A small image VAE, trained from scratch.
Model: 3.35M parameters, 32-pixel images, encoder norm groupnorm, encoder activation relu, decoder activation relu, decoder widths [48, 48, 96].
Training: adamw at rate 0.0021, 10600 steps, batches of 384.
Data: trained on photos with spoken descriptions (Open Images, Localized Narratives), 203450 training examples.
Rows from block 6 of the encoder, named by matrix and row number. Rows with one number belong to one channel. Each number is 500 + 50 x the weight over its row's rms, rounded and kept within 0 to 999. All counts start at 0. Numbers have three digits each. After the name is the row's rms in percent of the matrix's.
# convs0: first 3x3 conv (encoder.blocks.6.convs.0.weight, 144x144x3x3), inputs 0-11, a 3x3 kernel for each
# convs1: second 3x3 conv (encoder.blocks.6.convs.1.weight, 144x144x3x3, transposed), outputs 0-11, a 3x3 kernel for each
convs0.22 148:501512514508515498504516495507513515517510452520500532488578442600571561488535447497439521501535499521466514469471496531427469433503465516418510473566521500512535482473500496531497507500516493497490483500492507487508498426534466502469530467551518480510529485530522502516512523522485556480523490517518534562456546417499470500
convs1.22 113:520498497512527511504514495443484475573470521496486498474443446477508497478515471456552431558409512521478435533514476521587420497517521508556494466555476504492481489517475514489546517486472494495540508508521488511467423637528505384557489522436471475455521500504492472505509415521550548532492505500437473430505512534464567567
convs0.23 105:508497502515513532526481510491454474497507512492477463457407447489505537484455521526481534541453568534510555515487532562486506468439480454463467462376464446480475489468487491453502501483499482461460463485466504511489467607459537532536494619487493492485499497465496502485494514484438517414476504477536507541592548615501562471
convs1.23 095:496511511495497510496507509552511540415474410478502505490526489498473471470533507457432453423645493437507498437537501511473485494519494506537495562625592536586549500493502511526521500508509538486498507456481531480482628506588366454459570476542583532539486470455491456458449499455392366451413439460493432483484492408459464415
convs0.24 130:524486499529532517510478530495498523480466455499471500482504517532434444558481499488485485506570458491505465447490524524556508485467502501467507551540508544503468496511509508511521500507500520485522506461498512499497515434508476548548489444478549472519509452490534478519492545438489528520479536490478538522459441407472509454
convs1.24 117:500503495528474512495513501450467460591537469495496567496511497490511491566589554506539501501554547506507495474448481520382486481418467494445498436408565453482453508503487493493508487493474515526482522574451485518468514484489591547477512470431495496478536512469484510510516502491489544453507532529525477493614573568513519555
convs0.25 074:491493491496512508498511497493513498506500493515520505507498493495508506493481491446470462491486466453479484478513503470502490456480509493489496437434460489466517477495473515511500482496480484483465501523469490507487533527453569567550512480518480466460472469469489503484394409462441484448467470503479518478492556529493548553
convs1.25 076:484499487498498504490505502539498488528557571527497528454479479516510502419430455503494509430430453476549550519510499541485465536518482476487457595489444418485444496499503498479498506510510512517513469506555502486510433422446351394501549553532452484492468483492488514512489519510495587520498541505513469465579510640483481520
convs0.26 074:485485499483477492492502492499496501489495502481495483543523522468457468465437462463443442473444461536535540579576556435427451466417443526542509489437464506450497466447465489506501520531519488471481504529507484498493503469493560607590538593507453449463455438436429457471494515510520463521417434408497476497548588528497468476
convs1.26 069:492508495492502491490499496484516512536584543564499518509507502464470473386374429485443497426444482582625617525545513519509511505501491567599402568498535423484402524518520524508518521535525530503535505493513549547522441470485290296377625620525477479475494508517505498496494489464506522428495487471472481491504477526490495458
convs0.27 060:534555528497479490484474496527520495531512483525513445533510570520519553498491541492491499501496506487486495552559556513557540491510504490513507509539519511533537508525515517519526509510513502512480516508457535549488510457433497443420476460432526508484549527509518526507523555544502513510531522517544527515524545513511524506
convs1.27 063:532507536539522552536535546559552517582510531556542523479524518478505494493505500503492494534509504530525518548551537543520540547542534463476445482502447502530500478456480506497504512507503515515497535559555508515501470458492520482495516502477552552548548546544524551539545520499536524526557538515514485447515506527527530529
convs0.28 121:526512490515500511480481503496508508525481503488464532476543476444484556430500476511531494511599383522515434540502473570528511532590437518495496512635417547560465504503505508540486513512486521512515500500510511536508541455535455525441546506550495573560468561549462559558527502477529490526504481496452461519471577539550509536
convs1.28 102:507526514509526514518506514485569537521500470478484504568496478521492499510534547439451470468500656514528455499461542466546500467479511534386461550467542523480541483517471479524506507509472546524482525472457502488449381607439553522541446538450511551515555538516503521511513453490494498450485465518512476511469450529465531527
convs0.29 062:490468509475490469488473492497492486544489500501501470496464492500475496499444482517504476461453464475464493464438541517486516517455509449479451466412464514553479485478477474497504477489480461492489444552506489508488556528539499441541500507471463479488454477452476515488364425622529417510461451642537511521593587603522555553
convs1.29 078:495518492498523507480513504569573494506519485540553463500525496529506531482480469512500499441512467539494458498564527559484515527582524587582410708417441486573558524510503491528496498502493521513525534487543511497498431528523308487463533487411521515497487536508502530504518526520538455453519519480529520493559436503535515532
convs0.30 089:500496475514507477519503496489505513486473512459539483497461525481538511474470572545459501492380490522505557472431527426445494525442492525486514523366520601494536505485482481459488510488503466457474449454428477479472481478408533546567449554478536501466549523465507534491430472484456469445476479463481495435453473479436490451
convs1.30 070:512501514556509487519530532440432468556542610505489570520558517481504472443488502511519530497515517492498517475502478558535586502555546465538428488545491460573431513484536534469482526512528570567528535629534498524580485387489553509480517459467514493518536536521512518523557534511558551505542525566545491533572588641483487641
convs0.31 088:511512531495532512516504508499510502502505512517523497483499470486462501494501511500488503493514491507477502505485515482459473487449476511514482530487498515468483494498483507528514497504502501479495507485512484524506558435504517543479466433429527519504542539510550542521471599542395528577479494582462428487437426434499438463
convs1.31 092:498508498504521498505516487391500466480477485510438483485519490511546500472491525541542525428437511528511518514498476541476492501489485536621368497411457488551467523502494475500495505497494495448496494581460481451461476442466582541465602540428503508489501515488515497493472487541534571440562514466529536563526620591581535612
convs0.32 082:490501516506513518485496509532543531449482458483479507494463481484521524488495509516530524470473435480497471529498502403404500443454502513521539534585520548587588515502520499479495502514504476409475521449474518483480454433524522419570489533517482519521472517525496518515491446427524503515475422490519432490469466467514460525
convs1.32 074:545507485516423498514475521519540476611669526531422481514511493476508538481468525502464481570511467505558542466440442470524555482450528467408478432434540534495513558546525519419485505536527578622501562554480537547456473519500527513476482523454510538530542546552507507500535525475572559532515512576474581497512612545557497456
convs0.33 082:524525557517540550541529561516502478514500501480507462457451432511506509458486490459494483478500514459503468447508464503540489489498477455532458535566511487518530472544485531597545462531469471539448511548527452494441460493479458488411474495495499501500498497510507510519530503526468520508547545585489518496528513607435482466
convs1.33 081:436448452445548440439457440506569500530554528508524508476525484495534508500516488512504489526503510531541526495517491520528510500498486512404450496533452531520485499452463477523447503495483519502504521511527516503545508458471445458426477447451521531510498528512512524501563516516522564475537519521437445410483490482503496484
convs0.34 081:465532509488516523489516497490500489483518485488526519594643583635712640578646578470469480471466466476467462444468453460492465471462466493495480485491501493466463479487481494497493479487474483462477491477474476475479519498529556491575522495542502489513497482518489482520512486461499519482524511488513536537546563543523554522
convs1.34 114:497514501507510493488504492425449506474501546454434482555632520591654542540571496562500509535508537563547534484497476526474508569507508480500421444389452483503466502492498492489492484489491492482502483524458471485474514471530578506556618545486488497496477475491455460469498520509519548497499522513452530561402521517462472547
convs0.35 112:517504491495508519506515485491460504538504558508527502542438441547501446494454383512477522480451545530498555497483492511580460485489499493440505440432422421415480511491515492500478498481498488512498509504483508482461496498538471530412444516450535540547529539538486510520508469506459448525474511478512484478544532534517487526
convs1.35 089:483490497460547493483501499530506464414426487491528417503496485506516500521513500520501493563493389481512475446472458356466465435506465528605491587694470484518481495481487535556479493511493513523551526434588522458562387478545216407453546549565506499518470493516505506530472528500463450518496484482499580552488475615448503514
convs0.36 079:455462498461466503481502491496492487490527520521495532572574585533462503495449492407561435490616443451501414521516518505520533517553504455529503495590507449514444465502479501581498479512464561526552573580575530508552516354412558302456561451570491468492507476498557507513620527616601557596562525596507514566537585578541531545
convs1.36 079:519554511520533500506493491475440505555608465494497431465457450461471478457483474550547565551483530577516514523507489513525475514502493543441484443270553508426576543598548539551529539522517470542517500589503442537432457566463487561429494575422470515503489546536481511508480500491499509475427433454414461499493585528457575453
convs0.37 098:516507529506500485499513496526499507550470514519496532458496477465472455494527539501489528483454492500467433526521509538539561561569525509459473500538553561534555513509519473479493513489491485517518480430509511459483569485508472401471470452491525518511507509508501489505470563550483463401513498467464494482440478510512529512
convs1.37 103:479488491537527457489499484529616590473395471546421489487497505480465464498499512493524481500603523480498464499482516478469459463441459620433456502531545586594561516526507555585494496518490478470501535488489525519553616573553646553511404370423532511511500499481489483501482499525488516458475460477470512516446370483540533614
convs0.38 056:521494491522475498514501525464480498498509510485499498473529499481486456506513475491452495448444449460501469488420477498503566499584565551529556584561590479557501529536505504499471489499497461531484480495497483497515546559531494484463544456513493511491468500493458473500476433448537359454512508571481524500491542555509527534
convs1.38 064:475492482481517494480502470642586500511460469509499606493518508481506512535529541528517549617598505477398472480462436468466492484535493491478587415540675605719385516534526535571520502511502528520522504472525563500591583510499544429433425330508494497501493494503494506531516470499478395492511429512435508431331394460469463530
convs0.39 060:451443443456457449482464454470465486479454486470450483403441440454515511494555542632574641583489584659581664465481472493492464478502474502473503470418473482474498517492505496455477533483506465432444428372430459426447518502459522508471505515463470457488451448461445453475465480335457444365475453389466479474470466465486504477
convs1.39 042:502500508530530530537533516577592594511501519557559556476482500460459480508517514284345287374548416329389365531549532538527527526541525568599551653795688517594577448462451484510483475484459524466513462342428491417469492498507461455462505467463549517521523493494513486485474494519487479519443457472484495479469435437482487475
convs0.40 069:552530562445374445550496528486523502530589523505562515543588535560583554546528528459500459503547497439479431461464499456420474513480515450465447482486499452470460432477441476529479437474433487520475521574525482525486454419484450339432481396484400395398386383377409408383488479483453474462483505516494512485552563549511536517
convs1.40 093:535555553559548579538549539427429475438446469445475477480495524500514532503549534564545560537523544524506532516541524539535523533555517449484483479459525460445472563556565545531566521512527495493488515541497501526514520507425508510430508500438509540543537567576515555560520536567565588547502576558390413430410453452351398403
convs0.41 051:457446451456465443465455429486471472527469493503467502421440436434483486484539536586547609556490561596546607477469458479459438489478472491475516446418493470460502516496508501465487530492512483462478447394455475442469540503468547532490569552521441421452430406413433434415468495410476477411443456391481481452491478452499508488
convs1.41 044:515510516545544548543544542547533561500456518523503528467472506457462489522535537391436407448546474429455442538549520546523523530539504532573517590704585491547531482489481506525505499501493524479531478403486493451493487485488489478460505464432530516514526500504511487498492513536493498551440463501487464506443395467467454492
convs0.42 050:592583605609577626639620647489504488475493463465478454475467508478473505456441488500507495498507502507513502522547539519530538537538528533542528549548543532538531526537521524532529514534514500497466514533483479493465510553493443452422493537488560564587554554586540536552530530558548550566548550574508518514507530533488501504
convs1.42 063:471472464467468466454441450553567543592611546538556523491523517480512495493510505539517513542494507552512495466488481472510497446483484455466452461474477479500479500492485497472481506490490542542528532531522529542536484447512497437492509478496521537539540545543506520518558540486592578518581546538475490451476506457474518488
convs0.43 067:466461448464454440490500472490516516498554544488515509582578574579534550548490506414486422436510434411469405529514537515513549538534551484503481488530498483507485443478458463510469452498462522552548556620574516552530486410468503291443540412516520516494526515503553538527560534575584600586559571557492501510532567551508507505
convs1.43 069:528552542521524536518516532459418501531527520475441471478482487492540510489518506599538554568468530580538568483505497497527502486494482468482484428420487461455476576584574554531565559560572500535529526564515524559518472509443511525451502539453515549570533568601513542554486503510473505502425456475406423480472533514428469470
convs0.44 064:534550542482505501506507518495502508506537492516533514510548523520554539528541530437471417485554498398431375484469477427407469470432501439427448456467533415406449429478451485535483420445414478506477502555460492523485533513514515503470533499505494466492509475502503480504509531665394447420476479552525557489570614537557595543
convs1.44 078:479493505544508540517534489482477508451365455476447490453477499493515504473517529567528535560480523519492480524542539537526532526547534416531503451512591462468581528518535548498558514513490483466467526635496511530492527519425556419420513498403461493507493498527505520539450430497565565505435486481456465514474572559455469520
convs0.45 053:511512513493499504517497509469496499514521481512537518509525514511516507528516515361437399496606499389450356469486497399435501503497543426415419438527535436435434460491477494558506444466435495509500513575514486496474512460511489436465491445530465464468460460479473450483470451554387438484529495580547520530573587579561565551
convs1.45 057:488510499544509515493508481474504480500437480502509513452457513486514516480526515585597593519489571486480489514551522572535510525563533411432491440432600454434554548555541530507544493493487486471477563668486524556521527584429574494431526549428478496495501523523487501511476475543569583504467486505443460464518580512443468487
convs0.46 048:471497482468513482484503475484477476518488499492490524415442445441481484494509514574538579548498546577534581460459458462452436479467460483467497448414477472453483491480485485470476503479486459453472433414455448434463482478460524532515534544540421417417408420424413429420477493464480482441430466422480469446497473450494491480
convs1.46 044:521519528559566566554556554488500527466456520495502528482481504476480502523544536437480455464534501432459463542541511560534504549548503528575493571637558510542487502510501523541525509514508512492539470440493478473513492513475491498458497472445530516520534526529530509517499523546513535575455508528475459528454416486458469500
convs0.48 046:472497478463522479462492459493482486524498513498508527449467460452495491504531531550524557538505532560536562474455462467456452486465469477473507441421476479457493491482485487483481502484494473476489424406462458439473502481495532529537542552569432426407430439410428422392474483455443460445420432426503491470506485470514502499
convs1.48 037:522517515563562539561554547472485533469445531503487541485485497482496512525534543452489477487539519451464484529536504565542494552552492533535479553612546488525469513515507539555528527523524515519545484473513472480522498540473511517481509449426530512519529514514528514520499528544490530560464501532465445484461429497456456498
convs0.49 058:505504503451477474475483485501495503552512504517509555454481445501547526530567556524505517504491495506491501534497513495461478536482509545528526507474521565534525494502494472490497483475489436423466415374449445409459458459471437467485457448497480475479480502485463495488472474469411408448383406468539515501469452456485455486
convs1.49 058:509459446583519461565572514476513535495524545493505537494481492478511506516558565502519499503490512487470490489489479538535506483525494483461466490473500510441418511502497525500483534527506562575550592623569534599607532545497572537476505476444520494510540525505520511509505522568546567594457530579519513511565601588471520586
convs0.50 055:527508520529522524549537540468474483460475469467492483496475476495470474468450475510505503498497484505503477508530503513526513534546541482492474497489488497489499485490481475478471476480468463466475456470465455468458533515528467496483470495460496519513495518508515534528545502549504470495533508540428437445416423431392398413
convs1.50 074:501499488506503477498502491498480517481460502521529557493482509521510571527542558535507501458465416459426403471468402492497446514526490492527495465280391507452465514510511480479471484488468493494558439434509492478519465474453429480454541545575469474450462466443486474462474480534473509547509489571495468546419241428492433483
convs0.51 049:467496460485544463449478425511519493549536524539514534440471439462486487514534548511509523514510517508503513475461450490459449485460449464463476434428470447455464495495492504501493500495494532533539505486514524510530454424451551485511539493561390380346392371326406385330520502491494479465457468441516505487533520498533528515
convs1.51 051:542538542560554575569568572448469497456439497464453506470489492489518516521542544518523519530543545523524538536538508544524498546540500522537518516548522504508486527533530539550557530538544486487515481473506458455473481509466479503444504469423530536543540539551533522552504516575485530570430493529464476520463417483441425457
convs0.52 042:453500459468524471440475432509542528531549553531562563535536521524507511536516530464482461501522498451471447528510522531515522550527537472477482450481479462469463465482472495516486475482466557579596559596572545575575442401466521371533524437570478459413483453394499465405528522537515517489494507488544539528555554534544542526
convs1.52 054:533541547544542554548551561446443502484472533460456510482505502505548523523560541571552553544515548565538574504519501534533501512529492477495477465451470458478466564575579565569591572575591505521543532568560493510513470491438482504430502485415537555569543567583540559574509531574497546574434487526427430487476468511401421447
convs0.53 047:594596613541526575564539578479458449476444428462449433458455477495517523506529521532521543508488530529508540514549528512536517498532518528537540534540547542553549534541544515502527529516533425403395443407398457451433538569492477525440471494443535542577529535550513521537482486482479477492496498502483492498472477493471488495
convs1.53 045:461439449483459450493486471612638556569567534573589511481498514473488488515517528434436398491498441489482426510528508513526527502526526431465471521568516525546525435414412462438421473458437544511513529505528516514533507453488512436505530461494547540537528519513517509501525500480542517495543507501499499428483504475521565517
convs0.54 148:522491500538489533526513515523481506535492545551535515513552466491426374508504415485474498500501487490521497503469526524529536500512592502495516511462465492473495493498487495510496491469511477482516473444518503487513444417433490439460408353402548556524554569551573588578519533499438458498518536497521486508526522477518467492
convs1.54 135:495423476496569463494531469482416404453443517468515464519551498510506513490517533499526551456543509486492504489417431515477461495470470521502569548494519512514542493478500460566481499511490514547465491543535488437467524418424473538444519535492498433443510527488484498490451472441463500491477431459648568479547541641506495577
convs0.55 044:530503507504498513507496507481488503515504526502500513483511485499505487499513485471435478429416436447432449532497511543543567474526545595534579545561536551536500520511517482498486503483504454516494443444490487487506540533502498484479526489547511510511512515521493497517519518545392339475570558546498544539499511514532548551
convs1.55 038:485489482495535478480510477571554510503447487508506483492514500497512488505499510483504520556607678464450475498489491504478463483525548325512650394547455444580668514526517534586538507532512548526497622517536651562570640463463614430497489411502513507503490498492493505518494479481535478492499398436474512447489451470517536560
convs0.56 063:505493497488471492500497507488494489507484515505490498497513493469465480497491499523463533465414417482515500485480512518482503483500517423393469516514474520465459513506508495493495491490498483494489472496503483482490535555559473499476479521525490484501483491500472492501484515462364350364587462518509492501531540526510533515
convs1.56 088:479504479497516492491502491554572548538451543509543551474480499462463464508549527494525488502538623490402495497500493545509474544610556565442585603632444540665610510544511531543574502494503562595580494512557526485517523537376514429513482395398495505494496490483489499505495474487480489475483465456510542496481454484527496483
convs0.57 090:496461483526426482549546507520461531517437495498461498490534519435479515472493545535487546521473504502489518566526502534483517523530522555550575513569526474500520519517534508453492497520520497461470505475463462506498518520591678407597500547501528532514516521491495538503391406502481447468469529468552504545429498485469440507
convs1.57 093:474511494473431524481449464567615527613441591553504611510499525496499518511518509453466464448499495466478520470516512488445526454434449506460579540659508516523454503517490479493518492519500540533502527421517582520549475569459501398708441443512511542528510509526495514498562571516521474555579534543472551449492333449510440496
convs0.58 068:483454449486455462493461464489478495489452481484448453444451449479516499497550522642578680579480614614546646491532502491518493443496487504480502483461498494491521545513526524462504550490534470450437442386408483457441524503466520502448503492459525524539511513524497505517484507388430403353451453383505508501482473473486502491
convs1.58 055:492466492507500520507516519656643570541478503564552527473486500461465490501511525285349313392538406349422371531531526515491518516517524495586530613728607541626585425415422458491463452474453540464506487395481496426480517489515497469527492471491558531542528491504512495501472470475467449493462412444526503423481421393493482443
convs0.59 078:485515496494511494472484476504521518490530524512558519563527569528443501529468486408494401499636477378461374550524535542524526556550543506536504533585541506540513466511490495565518448489469515542553516563548513536533454393487488401443504454505529553541563567565593602601577557628557555592566550606548538542542573562538531525
convs1.59 073:501510502512533512511530519470490490505534533465512510472507485500549522455492488623533560562400497609527572458480478481520490471491483444422479448363455505434479539526530524522522544544541501560509556649576479523485497512457490514456512548477486527543508574578508572570468497482503547499466481474405476469480582611410487502
convs0.60 059:481507494493511494475476488516509527467508542443544550510491512513494502526497513484519475501540477446518465583501462526502484525501498479457491484465464481414431492497472478540489444517486531516547447557581464531536504469450482490522443545554486489485493490475506503496566485568511515560454480522568532501545599589545582538
convs1.60 053:510558431508571448477509538431513593450541522428501529479488460480499501481497513542460547533497536528571508481528461513519462487478489610497439600433524609510442564546487550558493519544515454595482420573501436431486422495484393461443460439442510517514521547524495529526484504436488510453420427482443559597414571610434473591
convs0.61 071:484477492497493486530498500484499500480454484470463486450420476512509512507512522598591639398343582514443635485477510436461430481509495522498568431469521470474565501492514453447474518451507461454462483437421445448414527558504525485478556486499499520533509510520508514522499475528533540480520514431496505509490461468442488483
convs1.61 065:465480532509552540527501453651412538531525639470525434455510512490485511498459457452371313548466378468527496454519537463576580475465471309704446551675514467469537467458491531492470510525487590487626498396453490501564528413482519421455454477520537519559531514545502492486492515552485530542464424465554500609512474516474515468
convs0.62 073:515512523518505520519510498492475514537493486512506547506515498522536513507534509466402453407408492458437401513507567493511534496500617516517513446566502483466514490476494478470527495465456461466478484479489494511479535504535546481516539477512517500509521492504520490490452434496444454400567465568496495475492486502530523504
convs1.62 079:450499493541482502500519496487490481502442514614418500446497498480539504472528504585559556573536546495538516512516507530525532513536535428455454394571534330484495485530508552497514479537493464520493626518481545581538510487441600461468543480556431479470497483470494481493422522524605537499438503496493545530631508547538523539
convs0.64 115:527542532537493496473475522519525495525507480492451518430475460507526500422393400485452476483439515486492494512528480523537490462433488464470460490525480492506516478446472444391469478469488478481473431418447481474485593580571459566460512355525525494502517498493482485466454467476466470439580547541526476522449412510478498476
convs1.64 144:494557518499453491502481498515540584481402496553492470451389432468475501396436442493555532530516528475445472508554597492505506505520519527467591376504388513449550519573527528482511477464482542500480567519555536553535415575480565519499468481434401480431538527511453472463545525525551523503457566524583616606519412502595541549
convs0.65 083:494474496526463499509449514524488504490528520501502510482537490458471437524520488481447493465450449498530473458415472464454492477460530469442462526520483536535498502506502467466457493499489475508489448435508478506495576582539417425449455397541489487489469480489468468494461400448449413443506565519477508480480548494519598532
convs1.65 110:489499485480491474489508477566569527494494526557432587476482471452458488574610577536532536543601538505433508497507474501470482521495491518410547572450493610737587515522523517553522506507490544535521480493510525514523552523512546553553390253415503511505493501492481487522513448479447411517519465487478482432366397401507514571
convs0.66 109:503594575483544506516473519448503443490529415487457481536501499547475524562464491452429431521502541501458472530595589472495505469473516466483485485459522526505521428393407475414462482427451479479459482475462485452455526586636468506587493417434481491508474481494470477484423398412413495485543541621530391518573458556516483534
convs1.66 134:535532547526440523488439511491473508391530476527670502442435471473503523445511470519546554535497539486430499493502501482513489499576479467515616469468465479424514573567574536457532473416507530524533540522542509517520561578440572473469567517444443489439536545542477507508559520561545516519512580518479534531413485459424466506
convs0.67 045:596585593565534566571543570477479478482475453466469432462453478490492503495509504522515527506496519514506529512546523513539521503522502535547542543540561544541547540544535531524533534532535467460439484472440495500462504546474474518442491516462543545545535524533521517526500498507504500508523517513503524519489511511493517512
convs1.67 049:479456463480476470488488475612610556575563546566578512484508503473486495498512516478472445525519479516516474521530514503516524495516516436466466519550503515543539459436431476467452487479462525508505508504513509500518494443488513449503516490503542546545526515520513510504536513477553532513548522511491482439452494462507549501
convs0.68 047:656643632635592622644615654485503497479481475484490443461456508473467500467470490499503496514513516504500504530558548522546533527542537518524522522543534512525535522538521525527526506510508489496479496496467483497467499537493479490461490519467552539576554538576531533576552556568531528552555553580503520523487507521477498502
convs1.68 061:446429438451449452453458462578574524565556538523561520484526508494521504508527517524508509533507502547524503478504490481503503469490499424463464468491475494510507485465474487475473501495481539517514539541547526521532469448487472435478494479495533531529544540536520531522562533481592573533602571547507475428480503487502525496
convs0.69 084:485464492471450471487476481493494462506463472463473488397424417460545522482527523579534591487402480562504549477465504417421446487484497551512559492447510574530555507478503478443463513486499432405398440429442429417434524504470472467482512527521504472486499489479470496498441400397541531501492516498452444421449446394469474461
convs1.69 078:510517486521531538523489517551502563624612654558465497502525528456470509511527530404412416447472436440449440477486464516581560482472489447533441433622514443551475487504491479464486497484501588593626555424510584557571493499473572491498500432421541521528573530546512465478562557551614569614527508551531525530541484540527487503
convs0.70 043:493487490508515507516511523489483492485502504498508502500500500502505505482483482474468484478458512437428460505478484475461515455470517585613644580503583515506558524528520530523529483486489499522476490506503470472468494492487521529503537507533508505522499500509490494500439397455398394422529427518538570553532537586498536517
convs1.70 041:495504494492518496480482471549540516524477513560561541476510505487504516492505501552484535538481480521472486494508508505525520482503495306566618540722657222427310568536535545560535549536530552508499551512555582561597597505520533448436589506521489497492488499505497504500528540497556534530518501484415401375439433505444461479
convs0.71 069:463429444451419436463412434495486497489472482487458490442436417463518498485570536647582663601492597666582671493504477476483483437466481506462481490436484510478502537509518502451491538481521443422426436369415470431440543506471511507438533483461514504529495486498475482500461479354459430378470433377469484456460457448469489466
convs1.71 064:498485502523509507515525515622611559546493507567527522465458496454444470506523534277333306354490411325383359519517522535512518529536525515555550601713610527610565445450449468484467460482458556473488485406456501451491528501511513473496484474478563528532554498489514484478496494504509487523450454478562486430496470422516489464
convs0.72 127:493478491495513507511490513453473479480520518471470479501534500475469481496459507520494485518455474507494491465507525569616473540552517466535472491428464478578466518516486502482492510508491501535476474460488516529488536527600524592573508590519497512513461514480452520498478394474519534487490459469490474501474431539510509542
convs1.72 105:498494512516505500497528514524561541445516487541584590529521529490512537499603580502454474453598554489418484435506544447455488432492462539440572587543553486509466510476486501552508531494514539514442510479527529534564429541510422534484461375465550528531521534518527563561505482468490324459532540519561512478454458495498446488
convs0.73 151:507519483501509522498534500515519514475487468504449500526450471517525539519561479487430522433462509511458516537492456410376477428486510520438526453487503526486488501481496484517499511484508488495483498506505495471477491560513504475437537457522499467459508488472502502491484505574511526531596538434546503520491502519507488497
convs1.73 110:517488503508516501501511504522472489543494517443460490462476523583610572465436436500580519579408521512560518537472506534583533568579522468516480499561470501513416497510496520447500480508516511549538493480503476498533665515497549436470447534518513513495524525526480498499487469487500548499494492512437535517536539539493563503
convs0.74 129:504489478475510491506495508449488509504515534484517519490568557476544450490424472518458461469509504476578517525501470542531475516477452463432440498423527454553517511496507496466493492519495487493504499497500512474497469583537513456595511491462539479480485478475475486501497490526540553456546464518380478488535539556513607548
convs1.74 112:508527489516492513509516498507516461481430434520514633480455525423556490541604400543527449491526430409396520500537481512421488486447469471440522498481611504570494494503487476489490484487534455497524496516463504508511491545445478546458489367615500532517505535519508536554453445493502439516489540377438440508503494399510527564
convs0.75 130:500505518510495527503498508475486478514508528504511492460427367462534454431546426515516498492446528541520535503536473501537478466541473473474492481491491455543481505485504491509467502511488508522494488495512512470501520621531540530400519591436540499460525511465498478451470443515522517537532480521497495456491532502516546496
convs1.75 136:496506497465542499496478494542524482471475501490549494501495518553544535500503476464515491494556460480448479428447483367454494436455472526519566580574600492489542499506495510557497498483522465500489471427490510484503432499483268485431572472564560536525546534531533502503428511520440460488394524480504583589488550591517494469
convs0.76 093:501500473496513494501507495466453502477494545524503498515582486478554530472509496550445462626466452587481478500495455568575461525500463522460456508403376471413401521487488540497484524488492503520511481514536487503526520499475502583507455563541501478443505521438486520448490525486372420419426430483477491525521588555559524498
convs1.76 076:500495510490522534504508500488556576488448544519579569496503454532490430478494505364509592274588682396454541566577491563517498563570477576552510584649505518551512470493506446569579484485505544467495531428514546458469406418481308354493524472496537527535498473504517478503476515490453482489443467456527475479498379414469449415
convs0.77 117:499492499503499499500495511482471486487470497511527533522537501532585556515509485469359476429334462581571592473425492471453477490443488522478505477445480500436463494480481489484490528540526498497477523518498466494502531492497540510515490553481528484454536505458497503469442499483459507474505482484475496486513518504512498499
convs1.77 089:516525517531502514516505507487504500507519568543488528404395440507570506464513465456700553403417486442371448529519486537507507552561528540569537505631492397530404496598538516461519496478505501493503510452466561522547514507514455345437555470517485487482534537529543543537523535515499483488532529518463500449548509509566536524
convs0.78 128:503493490499483506465484531484455525481507520506535467533600511517526456517508520479501517487474511505526449425508558585517499601514520473514515546443507558509456511524512495499506511516487513528498457521533512519503581503506538518508505540484524495492516501469510503465511535479497442469462459542488533499451466536541523442
convs1.78 095:500500519483535501501484493497543489440450480517544513506580509512506495517558552516461483405623643567516438527592496502486464469391411584500446475521552457472507510463498485566544530528474443494466464484503540528505435428527461533477636454473562544520525520492510506505472502441550468407469503440486536434424394541484440464
convs0.79 084:498435490471465498483495504474469483517484467496452487422477439452593483436571516563529482494442468552504498395448484418471484417504479528481486457389485516471434519495490476454495525482486498456488498432501510448486455486407617508546486526524535488463506461450489429435557462523479495503471470504456482469539492463516518464
convs1.79 071:502519508567474481512494486473506564530576500558523529500515508505464446492521519482512504420577579448477537546499493580469461538520475486443451473475557431438458490514512504502516493487506518521508534508472490579511547443496498493491509536550517503499526487472502475478521564521561489534511541543555561536620571438554613531
convs0.80 116:495493524500496496477464501486510527470530494536536538513603559509412458516543550485504486498537504493513512513504517521504557539548493499488467536526538505507481504517508496505498503546493493499508484523483505522512472469456517562443468429380489492529499491508533522524472552541512561566501561496503480433453440409509526486
convs1.80 116:478558490498483485494493514459509459524532458523424477562575514515538494530539511474500504552516507462484474540547531467481451457425437510562508493433515516515524496540508494481507459497502447387464481552492477508472473484498515537537513473521494533472485511501492532516530464434569506547516461484505488525560481427556482450
convs0.81 114:510506490512487502490521535510475519495526491530520507555561563530434469492418558479432465505576515475521467470497480512562517460515488488485447469487522458465439504505495503541507483491465482494486495519493494476490525429475541602514502475399539489486524505501515508545467502483486442506479521488441505474417555536496604501
convs1.81 114:481478498500518481478484484481405476471542501487473550540530502526529559482547516546521508473505508466469528496502499502475529491466458471533539482369653494677541509494507469515486503499533505488506518580446528466541405533449480575381538452585499535522513596513510517486491446422619603458541392511414409483439453590525520516
convs0.82 126:505502512505521494502520511495504484485470502496493490515493432574533464544501476507486455405505554456478470445482428493536379468462417454469485475508544456515522506487490506476524472467469497484480497463474484472489481512532516602638496490560503498493502500519517498509529534453551514474460474501509498539551532525492501499
convs1.82 129:492489478524509523499492481520507495539490538505490529514488477435533577471482489504493453591550348454472445570565544570446530536519504484464522494506570467489481477483478534505463467476488489507478486505477480515523505472542551520443508476482497476529570543590455469481415439496527527497483511500519551612548521624524528556
convs0.83 143:519535545499469464494467448494506505452391447493537559469562643498417437483500548508505504497489451508521490503454540479501524507499457484479496515550547496484496490502498504495504486483489494488487531522507482487511458480466479563433540492488484465520515434505511453490499587478460581450517551535453448423432446461474530501
convs1.83 154:496513485529518513479501479469455479561549579546496507457484486470488475543503523474493467521485496506525503516506492487521481500517518514530489420504483508504478490501491517464500505511505478479502457527471485491494473484426484385458479534467449494459513467525488499494426506470568647492434561466493529529549523540580461500
convs0.84 135:495495495506513480491494482506502476485494495494493489494463399492507515448515510501550527534473435556487455472557524485526505500546533488499506461539486502518522510501497504517486535505461479490494496491504504504492518511545483490437515527516505512513494510498482497451551494503483515479475469469528441479480414495541454463
convs1.84 094:500519541525528512504503514522607569531613557535505498492489511557566542513495546454482531464499528533554415467549499473565498458483500565477456507571527475524549499515536533511523514522485566527528514443537525504504462607538452457457540546481593557550564535544537523500497495496503481528489499559565556407499517466443428391